Rows from block 3, named by matrix and row number. Rows with one number belong to one neuron. Each number is 128 + 32 x the weight over its row's rms, rounded and kept within 0 to 255. All counts start at 0. Numbers have three digits each. After the name is the row's rms in percent of the matrix's.
# fc1: first MLP up (model.blocks.3.ff1.fc1.weight, 512x128), inputs 0-127
# fc2: first MLP down (model.blocks.3.ff1.fc2.weight, 128x512, transposed), outputs 0-127
fc1.190 167:113130159128151155089130100149099120121097081107134157100115098119171147125107126169127117162140117120134143167106108119200119115141150062175104115138128141098131124116115104184159124116157119097170184111086123096133161117170144130171158112061176093090122109047187119145121150160107093169126170185046049090097108104107129112181132110061137106151132192145146111086121137117109203194103
fc1.191 047:142103141119137076101161142137128122142136120104093198079172120085165153148083212112075075137096137107062103116118170148174171126188119109122129169060156111092188162141116095139112152115143064098185092129194151118151081124135139084152157175122137140100099157122096132113134154071067170126107117125076112131077160158113173154111131113160086096141083165101139124091110104139159138144092
fc1.192 119:194126131133089074117136087203164132124104118130144142144123150124122102180109167108088115070134097082073101122165147103142153107158097142146138108113079089060122158137123124191117081106172085147143145111167163038160113074142142109154155071091117080115080168122130183088185143094099080101106160128067097084128158113145121120132162143092101095133126134106141094061132133122139176143101
fc1.193 053:180090098097108072091158138169162128177134083137098142129125148127133078127155193108130146141092090136131140088161140111099162136173123131166111168036155082136148150151132108147115121109141083121167122056183159128153078151129100091111108086101178134136077168095141157101183174149102100105097078168103092078104177157128126170114120139146075109153083173156146148097181096146115146194125
fc1.194 143:166136157098108140107132120131126131103174099151111204117141124049098063184117134118144113108159138068105071145157211144134170127116119097147159165106111120134083160202087128156110102136144148121122119106178158098127105113187149104105143126057138083143110161135126173047107137100148114062127110133085147091104137178159154124114162184180075164082081124116152159080109118125145115156110
fc1.195 056:133113156128143093092146128159153176222151116120139148072141134133155060144146141167096140137059138098120022065144139135158155150132132123152114134148097118138118158131090141131140151117170119121142129070130161133168092103067111162112066105120157116097106127133139177140119133102136111105132116160114078104110157125154223179134128117159111089197166151174143115108146058110070132157058
fc1.196 039:143062104072147075093142069171139160155144116126199102080105119117101100130163195168101101152109097093164113074092209169142114171175125090100131150114160071145161157168095127129140097077177089084168102112143123102117120124126141095149102119139152157125130157133139175129113161148082105129093122138119117177111141153114191159074134098127080133122104194164130145076123045138152137128133
fc1.197 042:126081105166120111084174114155124177184173062177151125059077113151116073118176162137088129137109120129135113160154156161113136144172167095155198135092137087135127169153153130159189139087145129066168133109104173124161100099106133156154100133131152173137109193071117106099100147091120104133156093146109141164090106144115149140100171107161087098165072209192127149148150135149126125160091
fc1.198 049:127088169110192067095150119137141118152180116141122103098119092140150150083185140120096115113115132122089040149152132145111115205170127111161141169057168119121133131135200123142203144091123072143146085132111120118163102130157155152192110117119163136071135124113133145142177128114121135045141067182101141109072144096133129152127134137106122125166097193127131163068178094135173098115139
fc1.199 150:180130118134080055143143141136134100143148132134131121138174144112164147115156132117135121131164138076102063150196166154151249104121143142092090094129127105132135122117089128140133131089176119066135167155167103113155156120201146151135141129070119089093096153120131116105121164113078146101195119125121134136132110183061117185109125191136116070139106139097174159079145083125179096091091
fc1.200 042:111134146109122068142141103147137158181173092134091161164107142144096103174114152139129061125061136097104133109183107168172165125179101101149159154120148068140109177183073116110114159086130083099153118124136107107135109067134072149146153155120191180122120158192104101123122090080117133143157141167084106114104123187183115162088109111179124144152086174175175150143138186177119151109104
fc1.201 053:213079143127137111121109097133168103155114118112170163076118123087121098147156185109103106153156106151091062088162199108110151141160098073113116188129129105141186148162135134160180150137163113124172110143139147110149112069130123142171111105119193118092096138102153087161113089114107115055135130159145140134088175181090200132105143167169128079149110160164108127129142097165212122139118
fc1.202 057:126094110145125114127163040190157163119172090181113136127127130128130123124149164153132113150093157120116103104143107194133151137147132107208158134084155106162210153133101151129131123118142117138157121111171132087147113088116077069152112135129159162093134134088164148086191202152199140080140082142110088044112177128139119129175159104142125083118103176169153166060130129144168140133135
fc1.203 130:185037167134145110099152163091145149167202109153152150077148120118109140141114159129076124091134138133140151183103211157113145109122091130123140136110123099097104221133154106160152151115150125141201130146188109124161051086191175134149127146104180113069108132147195123135099148122166106137150108096147140104127155155162172142155209140103117121134136121084144134137080148151165132130126
fc1.204 147:174105130102151133158206113187121167154176098120119139078093124108120094147172149103064105102093108096122151116142141176115163142139163135105164137035145100200123152148164159177129189143145091113145152099127123112147133171145144080205142115124136134068088123174103153073159202173102155126160123158123077128103156148129134119134163176139065102141107129100160135093103115152169169148158
fc1.205 124:134084155188119140126184069175125149127166145131115230120132103109118092180141152115079162126138114100130151182108155120192132131105092158076156161141100154137135134132160149119168161117195098117165131094087199143159138116146146128158113151120144124084100087134164182192128130058118133137115152158081027057117117136125118083156166125124126123139155129119140072145106171137142173114138
fc1.206 146:166101093180123130149155148214095144146107130187126093103109088083133120113106146135134108113129117118118123133132098129089113089118074062098152195144118048147157113146151079193142102108143113173156094122114121139137067064130153165168127075133129161199109197115158145113141086149136097092166160146143161130100165122102186129126142117088129085203125170157157100175170105135149088142121
fc1.207 061:145035138124155065120137127145161120115173090092099125095132136107072074132127173136086106181083091108190116072179119168119190095146118124121154142082169139156127173162157157124131098116126118109185132076214133105135076135112131134153113098119146104079158154127130185114154161109099120115101100137112093080107221168120153165105168118118090083178102170134112102101129112149128147132110
fc1.208 035:168071135053185106155156100157090127136180082167192110089105084095132130098135145064113132149106112120107132118118075154165172164167080114160101137115143114170130211188151142162156064090139098073078108148161135124144115115143114147135080068140158172138131146147096106135095123119098130131130075117078088161144187147124120112144156142120129082153057170130098108094166094132150123149093
fc1.209 111:247067140100088059131152069123103142120151120145128155126109127103163101119166180092132122105121131096103122119186168143128164147099098161149110113113081108099154163131168113172126145097176029114173138126146140120162125113149158102171136091080134067130036143082154135100119154105128143092116082118091104096084165159144147148115186124108119114154126132124117166085184106147147102144148
fc1.210 051:136143061093126067049146109188154142132179120123137155076090093073137118146149163110136128158091149121110116105160127189171138131169146123109124139118188063189126156171138126137153095087169110124154135144148098074149076123097148129164134104137108125097117118147169158108100211169122121105116092111051094118126161143108115158163161112226065115147120168133146157133184112114125135148152
fc1.211 048:146086113173158097154147110110113095127142108086127132081140144080138106155138127123126076119138113096120110120151131158140137100169141066188194173099131105156178206156171138159127143140155124140164087122136143136108118099100106095207102094025204090103087138118187161142165139082111120079088135122048110122096145162141118173116125165124137126191086145159174139137151098150121166143149
fc1.212 052:178082130136128127131136122133135169145203110167100105110033151099145071090141159168085114135098136087056104090188105182084143110136110109152127156091115075135182181168146129142172157113178115120139104091168203076187100139088109138118153106127118166125108129127181146122116097099112161155161113187115080108077092110141161129074138118146107130136105144162094146096127129136151158187119
fc1.213 040:153084138128139116149162114165128146137176180075140126059133122161165063134163185032175118157110158162124060131154083122131151107148144099186138083077118107098125151173138154095149118067174084139136172084142144109130136164156074132160086135109147085074103097101078146122114146074130081097080089109151086091112149138128124141095134083093066161109123146155119173127132146162151114136125
fc1.214 112:137128151120116110110163093129127148133190152121138093089136079119128094119139171111151118089118132087125049152152155099140175111115112146127090107083124130123133151138169130216135126090165089078113144096156182099133119155113158086171141085109132065116039186134171099122132150131146170133098110116082113067085130140189112109119150120152044096125104155130209182163133108111184146134172
fc1.215 042:137091146136095116122215153140069121144105089143109104114113097106124150124124144140107106176103151063140119136206146151138120120183115142151164127061139096200177112158108158195142132155161109130154122063142156149172087131126119147120089155067100115110141180112157167119161154095153130140094124137107097114181168123150123198155183117232114132055093153110138149131117094138129116106091
fc1.216 138:133150100147095088132124160106132115136171149133075141135161111115128119088141121107132097113170132056146055168200155162121189158113134132118125127115124057115092144123105147124150128121095137068102128122163121147132138131121042146144076148115071098046147143123124234167115189084092180128164167114144122118149117155106165124108137190203132116107091114150124136118122116082165106070140
fc1.217 044:140115136125117118103169119118101157141184138153124147087107150132159090156152213088068125153102089063136092116235101124126158148164071126083193130119127098147139115183113098137176100049167106145148143110163133125208105133103099101138126069102147151111089142149130163111171147120113163122116158145106129104084175127117130160097149079157137069124115104128145123136192096177135159176113
fc1.218 041:160124164169148115143165062153149099123166103116101185109156133096128113175138180112064193145143071155108132120144096133110194098190123170150094122087164138149147157182131149154162148106151107164170116193137166113172107138114143107099133175046150108101065160078125149155136125087123091069123121148132118072147138177129150157086151097173120163107087154169144154084104089134149114161105
fc1.219 071:167079094166119077076190066138126121152135118130099171117119097129162129145134161130102082117145154130092131145196171149128205124126133125170121087080159030089191151135170058160149083108184092117158159152140178135159146093136152136160112103112141096109060145114114124138110130124150113154098061121090089080113121107186119168127157109113099129174149134154129143062144117099152118151119
fc1.220 043:171122129101132114127171099146140095135160123146110064074171116124106085167158161129092135162127108140122137093175158130145161117171156083195122155098055101087122142179174118159170120087183077136140112133145118118183114133106153136173098134049157149146140171073189124179173142156160139127189114095131089122078143112130102159117190142121126101141074155175113145097169170185159142130091
fc1.221 141:161118115166074108154167136216068050148113068143093087149181099121173116107074112122111140169105124076108116152157076106132130097108097084085117136151118089066170107104078089149115125095104127176116115148102123103138124076160146126159148106103138090142081217143137106145176109102118117101117097132139187143107138150119159140089112107042169137109097152151123096123169069136133111117124
fc1.222 065:189119097128152092120134068162146115149153088118089158099103115127152078093127175149092126157102121111044101094162179203133147098157126137156136147068104125165155139176115116148154138109111111095151142086179165117183135110108122105184112054098156178100104141149120164128132195168085119113147114140140133056090183159146158136098109147142098093160101190131090125097163086092181145102132
fc1.223 152:136138147179116128132119108153146122127106038127146118104189151088140146088116151172115134202104134122131116164124072108200117084130155086190104102172153123125138093120146112130112124125155117152154119113104103167180054071120147132197086102132121146125131150126132171153145154101124063129121146150114151140028165107141195161092149037123107139126110090155085087110171147078122121109106
fc1.224 139:145146171105111123093140162172101167144109175122143206161095186158115139143152135108168130082140137142117129089132144115071144155182074046068099076162113100093098115144106138120121122130179146153174175113124178128136102125143166098166134146131144097151116108087140088112129154153147141155104106096159168167112112136179111102135133084151001125143110108191091099100090167065127136133130
fc1.225 043:158085142117085086099126101142117142111133109100099127088142130087130109143155177139117146148143126092097098111158160186113179082161148059166154107111108068148144153153162125155175169172168080142157179114187106090111088099130057158117108081099079122117080120106124152056180141105132135136075097167092079101114164140176170187141178141142084124185111132127143096091161149133121150170093
fc1.226 041:122124113146128095116156024146125164157161101139146135134121078091137054130134139080090101138140154127109101125153155170105141164154111084155108124093159066172114173117147098132143128140138074157124120069121123071167105104117133131137094101107142130100083124091152091131135173103110123075113120128036108141128075150137172120093145102133085092217093132120172131067105067195140152072126
fc1.227 040:068052098113116109131176059169157107153166105125118128106155164140132110120184133147136111120083119137120098124157177148176140082170176147164106155109167094106117142156091111143056091163150100129163116129134143093144107138129096091131150112050144090106116169116134152136124156113095154120095134169171079140141141124124127190147149187097056128149132141200221177182105114108145110150176
fc1.228 162:114167095074119102081117117115154061115140116155147151108148181113146130127103134083190093079141146115161168092158179167063161071150065182096124119102142111136166124127121097148092182131146151077137142131141195135116116155131071155086168140104148123088118125031134087144138079072117145163149167150115140136155132167148127124084105108130134087125132129109141090174097058116196111156096
fc1.229 050:164077131116130064094175114168155170142131155207127100098142109097146098128162158112126120191112117120100111115158152140129158139124091113159135208096105092116137157136154089170134115085177031148157097098145118087132142115127137131126119076079137125118104130087116104110148142120080087074124126132064088079130173146174152174150097158162152109155091129138109185041163085152181134154114
fc1.230 136:122128192104116118130121084149146138175116088129175116129151176120128132124157120118152119133162143154168086154120115150174115154128141108179142112123119129113131198133119089123138163150126135130152126122152098097208066116155133122255117166114166117084127137127144187086172141104063152127154143174102096102164166138123141100133169167141110102108058116128143069146082129128180230111131
fc1.231 164:187104188123118111142203113139134113121094153117178166110106096099122116199137101133072135085154125114129137138170112122117126088119114169159128128048118090073136148135134077173173143040091106131126111104179129081116149167164155087205164136095159090149105097103182179043112100150141126131149109130110069132139131157170145139173128105100143100085123123136161157083129117156133130178132
fc1.232 045:151140121142145049094175083174109156170166119134126138108089093119157155093128140163114102127072130073094072155169148103137137102205100118152148177107103145144136160134184141114154106097176107148152105116198145043163093137112157143134128129077106173083102127068183161103178125137053137114119129119094138152155197116144166141124135118168110148146117158123115134063119098132150127168066
fc1.233 039:168099129156119101109183107185176140103105085139133110086143124058156156141156147138159110141067164110113091111173162130108173124206122102161181131108196106114126159158131108183144077135138092122151104123115169141099074136145097122138139126094186141120093074098175111119154176119113109126145114142155103069090132126128156147101210191095085105050146142118123186160141149098124174130168
fc1.234 080:183088155126169058110157103121113127097145136137158129114116083097163102135091151113141112134106109094120100129176148107104109088136155108136105151105085071143162186177116125129135092082152121073146112030125142107156097095146134109129103103117157096112077112129122179104184126079105113088133131185087080124103182169148164142140104154093100099132034107168117102053164112117172156158073
fc1.235 052:192109145106145158107163082144161115162187089108099120107115144038135081112160199118119101098094117143140097106155171157120184091167153088157146125076122092203127175196096120174144123101150103086150137116172117092130128082106162160131134154087171156135109154100144104104112176140101097067118092136076090141123169170142117184128142147176104097175097140114153134138142083177154162127117
fc1.236 181:142102089202117154094137107099126139073109161111138167116112047142160090192131151155135099178143129137074103132138096143065120129131167158105100110163104112136100135110114104139206084150151114159124142114150169145144085106170077147085067107147099128125123106141156196159128113119114117103148165203149100146066097119172138122117126131146119118134107145192091062073210141110147151183131
fc1.237 134:145135100162120132090131109093142115134157150163134136094158126103150138191185120122192139122128122137132127086140133099068150127144139172088136083129096122180129124124136153063075118140182170087199131131150150101136129088143100149071104146071119130070144149043102099114112105103076150164197196178157162154135123131131123099054089135152128080153103205131150129175141094120131107184124
fc1.238 049:140121123150166093135155061186091147163179107130117141096118157134147062103157201093124106168100113123175081105101130160159164134151126103142109164070082107179153138126133041106080096141168091116172116104198112137148112078082117054186112124107093157090163157128199124125112138171100158134109126116114078083127127108123140177129106144131090118172072158116113166100111127111165120139146
fc1.239 079:177107107144140135104142063201117105097157171122104140072089132110172118136132166132125104154099132128109114095197202122129145129197105116155088159086126080124177154216171115149153134081114074072181137146100134116195093131154110105188109099124165087138097097115121124087145120139099142135146145112109096098095133127166120113137137117116099110105033159168102092105100094126180106140093
fc1.240 165:116127146111083128130132119190145121122098137122174190098053169127132090178126125056106119091138139125104115130169107078175156145154085166110053074167137090100113146149139116192114124061138120120167084122154156101128122120128132099133137118101122085132094158090149136127145178136089112128087160191059092108141141153102132094129159105143129062155104096091121104031156131103162149199123
fc1.241 165:125152180182122133130101140183136098131123160160123162149133148117157123192108121151122139094115138139131126126143183125094153112125096085134103141086112148089109125153130131180131090105175128115151138063179132102163094131168110149134088124043152088124067220154174087114099158082120080125172154081145111158128148189180197128127149160155114156136162133114167150050133147141154114167049
fc1.242 041:181078122101115164130172118104113144147134147106081141070132139122144061099155170099083110157086125175124041107134108147176181122142137090133103144103107117102128173182067094121173083137148071084164099086172172084128129147111088132124109125106142120147065139127128157166126131148169108099140137134104041120112158162115123173146125147121054108184095163158112160085118153157187118123171
fc2.190 180:111110152072159190126173167180121165117097031087137121118125117067147113172138149102154149157119095119157167173081158122110091090133143134160180147141199177104145084126088101142159137209142140172115147182114105121123141114119115104172139111125127176126205096120149058126121152148098080178098161140092081085144157064108131112115150176123118151164137121161152137133102170139098132132150
fc2.191 032:136114164166145073179171111095110152168125113115163118123075062083166205109074124078113169173084120162148134121159105153134073142103103093144133171100119141121111160078137108078134128165080061121152125183116173184196184176138142077120178171142151098161149149092127148115086086151140114114149131145119176108105127106120118155153120147100082136092106162140088111174105167120120158102087
fc2.192 112:140138116154111049156121147108167155160096110133113092170084124117122107125097101103112085167071124130097114097147083147124103203170156155132137124188126116150120144091058166117096083086125102130114137113112169151139165105161129108080175137171073120130112161133121133134069153132123095088077130119129151171111068137088148154075105097116085147151114131091027142147205118074127161092183
fc2.193 031:121160131186169097114166185147080140128060084126140120081078079119112165145101095118178157178060095150151135150125166128179131106071178128085163114130094161112144085101112071119091149094144113132106113139092122159126132105145147125132121154102197115129123138141108125168153107146111130117085126069103161119124109140123137181158137055088139173072166202157203076122137109117067135112135
fc2.194 153:169192131091118090108107122095126108128152148162160102115095137153141120118129190205156128154063113090102120088119153136125191093123158126098115086188102109153122107068098139107122145076137116084141175159092124157160108066140144107110160067051136145088083081160118103107117127142146129191159139116135148106099099180109093160157193063152094115202098157152128117135082085141099134127129
fc2.195 038:121178161118143172084150102154112128104111124115139159133145117141127098142107115137095112125130088138143114153143166090191068129141216159137128163134049175112169089072170101138146130118175103082092140115098088218129103104141148111162065138141161121149065106123078160117119084143161183102126104124146101097091156110150156124208150176089071158099164168119174094149119156125088129147110
fc2.196 018:141125124095116111130131144178054126163093108127075081098079157106136148122137197168172147163104144116088150128095133154130147148108114149076179133088174197121118093123127070142077097126106112181141128157129139173129089146135157120142143140172121142117186125122146084122066078117174101084079059139209090141126100101147121179182113129168189169128117113176101159168132114074124102135125
fc2.197 024:152123162095101082124154108156177134158094134170099137096109132161092122179110180107065106101079103145079140072121117148089175177140113175120163146103156184193115154144111123139052122111104073178138113082149106083143123153079190124087056161146094137111130120146109092111121079188160121145121153122141101193149135144139101151153118125097144163114123161107179206173110127143124129159163
fc2.198 028:101120128170134117144186129109156103152189149068170157085084090134171145151074144056133154200097162139103100113120078099123070126084128116069108150147100133143159150087131091028137106190114076136143104148138181157154158170152113057130163147134150145174101178091154130119127108148160118077142088154110181141130113124118123120131095135167093133105130159166108090180145129121094162110110
fc2.199 124:134137088176194169165087142136079108157123149137120117102081132116147181119122234132137158136091140137137205082075122118113128125101102095091114131179135169132100111109147137136127151114122078168152161164076115106121154089098108109116174175122153134146110073157148105105138134155152135161109099133149168128192139141056128116214176081110136165150173166089076150137094124144054126115129
fc2.200 011:169126168108146123185130078064135127142075121125090125138145191160144135099121130123126157113144138141131121108100131134128154096183080096153149144131138237153063126120200106140159167116163109118140162085065100098095188104125180076144134157138163146172165088171085178143151114125125105181100136118125075092060135106166095148127114133126107173083126106144110125116078122103081191102134
fc2.201 037:151155166102137127096104123121101128112100209129154143123089048150138092190094081114154074169095154144118179113116133106089107126110127174134111111116021156108110153137100103148098086177088100163165116165107127085124119132142083181099137135112139114165136167156128091141109090179168092070096147125152180111114157127070116138194194132103100151121113196150116159140115123091131138180141
fc2.202 037:102150099107127159141042125158129140057168160117124109133193147141129135101101129154109149130094192129192167108144166200116034199130060090129150155141178115149144064129158123099152117133143112099130126138108108183124071158184120103177156112136137174142162094144126131137173143156112151166152094103079121043115155101124103100085120115118125150119144120144099106105096144187141164142130
fc2.203 125:195147096153166154122139177116108093115153097161092089151097138148112175102138062102114103119119114085190146155105091129111144088086152197076128074176087134141131073088109150157117128185135146144082117134091198146113131117159127169056130123174106134136205122100111169099101116112117125095157126187130183144111091183138141098098161115100136136166159167115100107172114144133060119120180
fc2.204 164:080130123161176089095153130099092124178133127116069144174117115123053129047119149126081143105117158141157163136093138149127094148127121079188145137127122127148155167171149127140159162108138117076040147179085051143105137107077105125129155098178150155154151117157086208154164134164190174177164148127115133087116142112124077095145126063129105137115139111130155124121083154159073135108142
fc2.205 146:099107126088151138104165166186139120094131121124125077119132134182177147141090157155117126183122156104186175208154113140135104166101103100082140094125142114123153127141192103098171125149109137109143155170115149179181124153185102116177128132137176188089153142097185135128107124141078053141161083182083116089131164117115104057109171146107131141189122133157107138127134107107101138221139
fc2.206 160:149108106149097133152078097107104122142112140098129100123169100070122086116120174146113187155105085166093190114142157127140117124067034089141140170161103077135193126118121102184138145074109080188164149108119097132146149118127157093156122103169101170175146188149110119129153110202136144092129186109170132103135158089065087163150125141173117135137084124193140080131133158152155102151106
fc2.207 044:069133173033125148185103180115090145155131128191164107148173154134150129128141183131115152098102075163166142116131164164146089086149145096088114131163112155106110145125125150120155154062141126154075091147179159080072139186122207123159126172141151088108129083130131102066141107101107106154147130122132192164169107109157151142144077180124116120135169120118166129144113116095109098137058
fc2.208 010:094139107122132124094136080203115130138135103134119177168099150159182109060107141113086094167064158103144131130123156155139149170164133092171139114146161098098160133122147082053159126159059116134183147143103190145135114128104162163171146111067071169097113182090095108146146123144124118113126117085092169127138181056118141179120113084170101123148145127086163126154179053144138151137108
fc2.209 090:101117133105162061098175118175109106115119112117114124142072143083120124114078107047121157125128154174178190103147141127157076146168141140111108182130141153163129131139162151084101120091072095101161072150126192144151156127077128086143126121158112110142119175070052136102063092090123141127136085086102090125133117127158141183130061125108137139098092151146137173177129072093136145064157
fc2.210 035:112075099091138135129132081145127135088094127063115157113144103176118180119099090131129157180132173137124092148153139118174128126115120165166098124115133110092108123180163157086085040119131126127090129167155120138120147073132082094145152161165164154072104178144093129142154155137065137090117077151070156099160173130126094182110039153114200125080164099137098153073140111173135097111151
fc2.211 024:100157205158172156105088160142082129134117068146107129160157089149109142097146146121190184139088087106138197134102141085146035097106150089141130167165133218089146100118157102101133157140102165132124077094097119156146076140125138100149169181143116072159120171165085092071153121151157154131084102127128115090123119066178093135142115094143126134111133137158144105152141188146131097102128
fc2.212 037:130100085169058142138136144109199104053154105089156228103124102143158141117113070118115108156105129084084138143163098122135152108066168149172091134113151141103126047142152135110103088102137134133078207065134173155103128091185190131140123155134121153163151123146169126134115161088123156072106091099128125165169156136127135156112127134178107100079118138123172138105164091167142147102112
fc2.213 017:063152136174128103145111173182161157111164134127139147138105124121107090191091089081041168118121078100123171114125099115091091136115159137138132156111083132155110101131166156146109093112143094117077127094106068154116143098134113139142158110177142109144138096152118170127164125116145058133096189204123085107105182097149124103226167182104156140120124116136172166176135164161088076135128
fc2.214 111:093212148124138081194121116149160101124096125128120126207120152120089138144110115111138130097143087146130111115170160127133115144076161126076095104173150105090080125146122201134067112104151200108095126131149175096110162102126118137133155093110157067083079132143129153148113189095079111188119136097103112147170139141123132114090089180072184082046119096123097150090102112149159109099140
fc2.215 018:096091156135155197119154147159135151188074131090139129166140217183112134082125108132128114117143096219141170134150158130168090111164178133114138146159090126109176095138130090076081131113108107139076152104061150163115134097072163138154089123132110082177076150132078100112157102138084134103106133077130093160126113101160140135095099091141181145103179125153116126104166126126057145141079
fc2.216 135:136140092169208127127142086109154112116133127155090125104061121115132177171118191123158158165119102136096135104129151099128159127111112148110094161167084125135124127076150108126137117104102091159123145196070078166118110098128106081140152147127145110145089088166120093157084150163160103198106150110093125121131146131101102087201217103106138199137154146135066127064075165114080176101113
fc2.217 029:122092120058088155070105095144131104094094151077108172145140138159114155150101137166104095160144089121129096151111176126187093131110255120154125140162128159095089108114109139109114147139098162100107147104118095081108197153163156132128166162137113066086068095148085134082140159146103139142108091103114122190125135121150158144157145146104147095071134134111148155097097120061167116059098
fc2.218 021:122117112122170104105106148127139156151149093108152089096116125163149169119083140087083140116121212167135135129113134117141078122147068148105093172091173143091147139082113104098082149176121106148166093113131133120121115152137148065171203168096126095058103168065195109129144121141177128048166106162131208085174109104130097121152181117115134165137143117139157124152100113114103180096074
fc2.219 072:064220128179131140152133129174127130070147114051132102144086157133116127122076087109136200111176137145153140121174125155141077116136089135141123165128117154077134076083124121067088104081116129121119107120168158146132175164153134085110190115120118078148115130083180111142050132126130125140110118110115110143172075135172134181095056117101148135070108088090103147163151083124120094114137
fc2.220 019:103166161121150151144127168125079158151134092097142129145146091103052104115123188120162136119039136141159181073093130131088093141122126127208123145142161230140104150117143115072098170120115124124128106114121083123081175192153138101161144178146133068125098148185128139079140114178117141191182099106135086079163157126134121150077101159160107096133110151127153115170126171149139127106113
fc2.221 145:177121083122108141167123125148119118163116128111169098101165057051150112154150145108118149075164084182119166130140166093182131068067053104128144122132138117126139153145142103201123132102145099172173134085133153088130128153127140128196091130158136137136138199125101160064114138189103122078111127107144169111112130106157158175166130201124117084140100131191192103131128154151146100135091
fc2.222 048:066135140104144134160109188159081170152064195151129127159082122128100103095119126135156093085120152117131109088145123187118085148064084062092200137114108178132113147151194122158145142131176150142071163116185068110082190154188140110113088152151161100091126113152089124146125086137096124160136172161151167130141109098159114130113078108152169101098195096120142135129108145155108128115150
fc2.223 150:137093176134159124149145153185119170098113126166183062105094137080105116131110151121159128121091127102165105155133141134169090155123117052153150100137128175134205109132123109172084150157122135110162104061197080149160129133187139081176114149116138124083112146097142132095107110125091040100209157139110150054135148104144204122090109132161122097131091140107157148158126126126133141172164
fc2.224 176:085099180130162140106132126157074176174128152120122162107061132139082089156091136127133153135104113157137179068090124151137056192173108105123212182131150134154105130188145156152140157126097106171166154117094136129161138132097139073184158185147123147171150084077076100140132071157160104134155148136138127137122121091167091087141098110094066162125103075149138172096088163098126121137127
fc2.225 020:135153117167146193126158122150131107125082099206179134106115116098093114109089135171126210066134124132161150102141160115112093111122132107168176178125135142128140070098142054092119124118166126134084136123145103137114033123166182062163114110175170156173206164132144174141079089101085100126178136146094129111089133132145103170125159104116131142124077083122154121119129162093161124123097
fc2.226 019:102167120143118117156067164136076097128146064096039102173095134133105189070138083115159175091111120115129166087149153129125135127122145114181164149088093138203167099121124125133069166084150096098099092130081149130108191140127182106116143124149119111224137124185124134104123159144182128149066164089103112114146126138168110121136121123149102142124164127152138114151168127142039157116153
fc2.227 021:135119128114110088124117174147101121130121166119102138148156126159176103091103132157097083168108136112123082168135096182137084147112160134076095083160123149136152095105102089064100062105143119136107096120170168119140131112169126172134080129163143176116179109111115130061091100115107112048143098174180159157142100126115163169182096171197151130094070161189069152190135096124156111150097
fc2.228 184:162158124156168127116099146117158080155142105175144110095091149154088090153069143140167138058183131162147177153079138065092131106154106155145149141033106137097138118149109095114093146110136159184172110072159144135058100111154106153096164129128134106109170110085172129161155123104150091149163188150140129076195168123105143077155163100095140157094140121109123104147111182189163155112147
fc2.229 031:102112119152145110145066158155128110160085161094142071111030101158142131083114157100097130170133140170154118046162070111129124131149112161114101111135142136113130140061109180100142093160068118138157142119169135103140137103071159160115164112177124063123091181151103103148098131125098121114126174113088168167137142124120135168128056178144153148070172092130179197145152111128114069134142
fc2.230 157:067093172081165105135110124193090185158123081158155109088059167126079087109067135154101125145095106150107153132139148107149085164159077061170143147089114149152173170166100116086094107116083115123181108123111092150126159110146141097161155163141172148153127141135111072127157109123104080097104192137065156069148172085149103124145102079125183146090094091108134167132127110127138140144105
fc2.231 167:085103142127102116140116119157110127055088139119146075137069088116120158084090131108071157164093097149164198080150135134084122129148118112144127143089130163154111133176163149071141185130041114079159145173121143178169164146084099070116135133129181083188138106202131093119133117139165152140100146073127113145141159107175158159182108114169089141084087105128161169141121153119110119166136
fc2.232 016:126091082051151165070128133167154090043140111164170124058114136118113101094112130140105118170109149147136135143016131181170084117073145115113137182148113123118086101141147169130115109138163144130086141152077142104056134186191120095144129136147159103106121099177144169112076134125091184124157176111171142116117122100124159177106129133141155138118161158111085184142112118138085143129113
fc2.233 013:125171161144143149133089121121114170123096151082154139152101174158120054144081120118145107157090142132203105164193102126068075161122129069114153131173151157130088084079132138099154119115169075113134166129132072100185118079101163132190139126162116068152140141110103130074172143117113143175156209141126103098121151089119119155115120111176130109133072158075154095140121181082093119149153
fc2.234 061:071088117075088141070096083128079136147073201141157159053055156137126115111133176149154132131117122162122140144117146156139097165137160130163122159130120138143067139112081147139244140131094095142136164120119135118097076133085102119123128151161101092199160079158121117109166061127151075090126147097116087143143112098189127106168107134132137136126110126165128132098109169071092084128133
fc2.235 038:038141145179135122093043140090116112160088163128174158174099150125128165139121161103100120128137118197161123110153150159089128133123115080104174126121130143087110114112134104134129114135066135106154141162151142099155137144113095077153104107139153101114144200118117118219092139075144123156127180153132114092153148137055165121172097123102136138107159062114174083133091177078170153193096
fc2.236 188:139081075159146166100140149107127171116049153120146110126121116128167093153081151146103096154163128183131164129116090132091068110150159130133090128156067125148130074039044132102162140106160140199137150116114129090120095122198124149183161168169131130099144141136163166125124076134091096089117139180127169138152132064091166145122108134128138131133082188139059132114174126136146128176140
fc2.237 161:128153135154123163138091134116144137113110138132143120083085137102113128132092184168151119082118101138086215162087148066103100109083142133156179147114150119147104153116112139090132123101164132155134128071115162082102104123125129123104161109166156168119162121102189118171130088151110129183212187194156116102167139043116123108146148061078089103120102189071133137162149177164082160133106
fc2.238 027:111140174116184112163100169136143132101087126081142109121139150169181065100033120138148145154105205144160162099179107153096121196137106084144151126136131125114103071036135121132092124139110124120156140156110099148067123155162107110114200095114140175184187111149164101097161128135133096116088158145101097068175168158126128110116129130116113138135152143115089114135132164187180180146125
fc2.239 072:134169096145187122095152147122119092127120101118062119122095135167130152099169118125150063105101124105146202114054103101101118137159171145146124121212126160148109109087097141046163197150154139113071100101060149146124129149067090152133166149164134141158135115155088150130119113128134150117115075127121150130138124146102147132133107084070069092177162154124098066175104136139067181096134
fc2.240 162:128117112172124086120122146155131137113083108113103094153087146205141081124111115143116109201105183114109150063134097168101067200176167121106141131149110171160177096135071172076109129121114121156143177115101127153143193128157118087127166113147114151082094148153088111149119139154190097126108114174099152136113059121073095151105120086123114171113108104117068111135194075122149176163148
fc2.241 155:111183198155142063111067177122130161159148141095115138096123128177111112175079138154181162122093101154136226072075121139121070133143092107167168167116113172186077095116145150153102130080084144131166104093080137122132128122171160055128215140099162122128117094108115147108098115126146111157126166159128099123131131104115129180158134120116191162127158104114107100107122154178115100122125
fc2.242 017:062155150112103098090175155113159134133156132149118134183137081121119131155076110159088141097170135143172141189127148104181124147033118097096140116201068087089116114138163176145106147126121195101149145127149132135092191151130088165142161101125158089119119112119126196133102156090058184096154119131136201104138146146098150106131121148104102095132181135085147160128122194097151093153108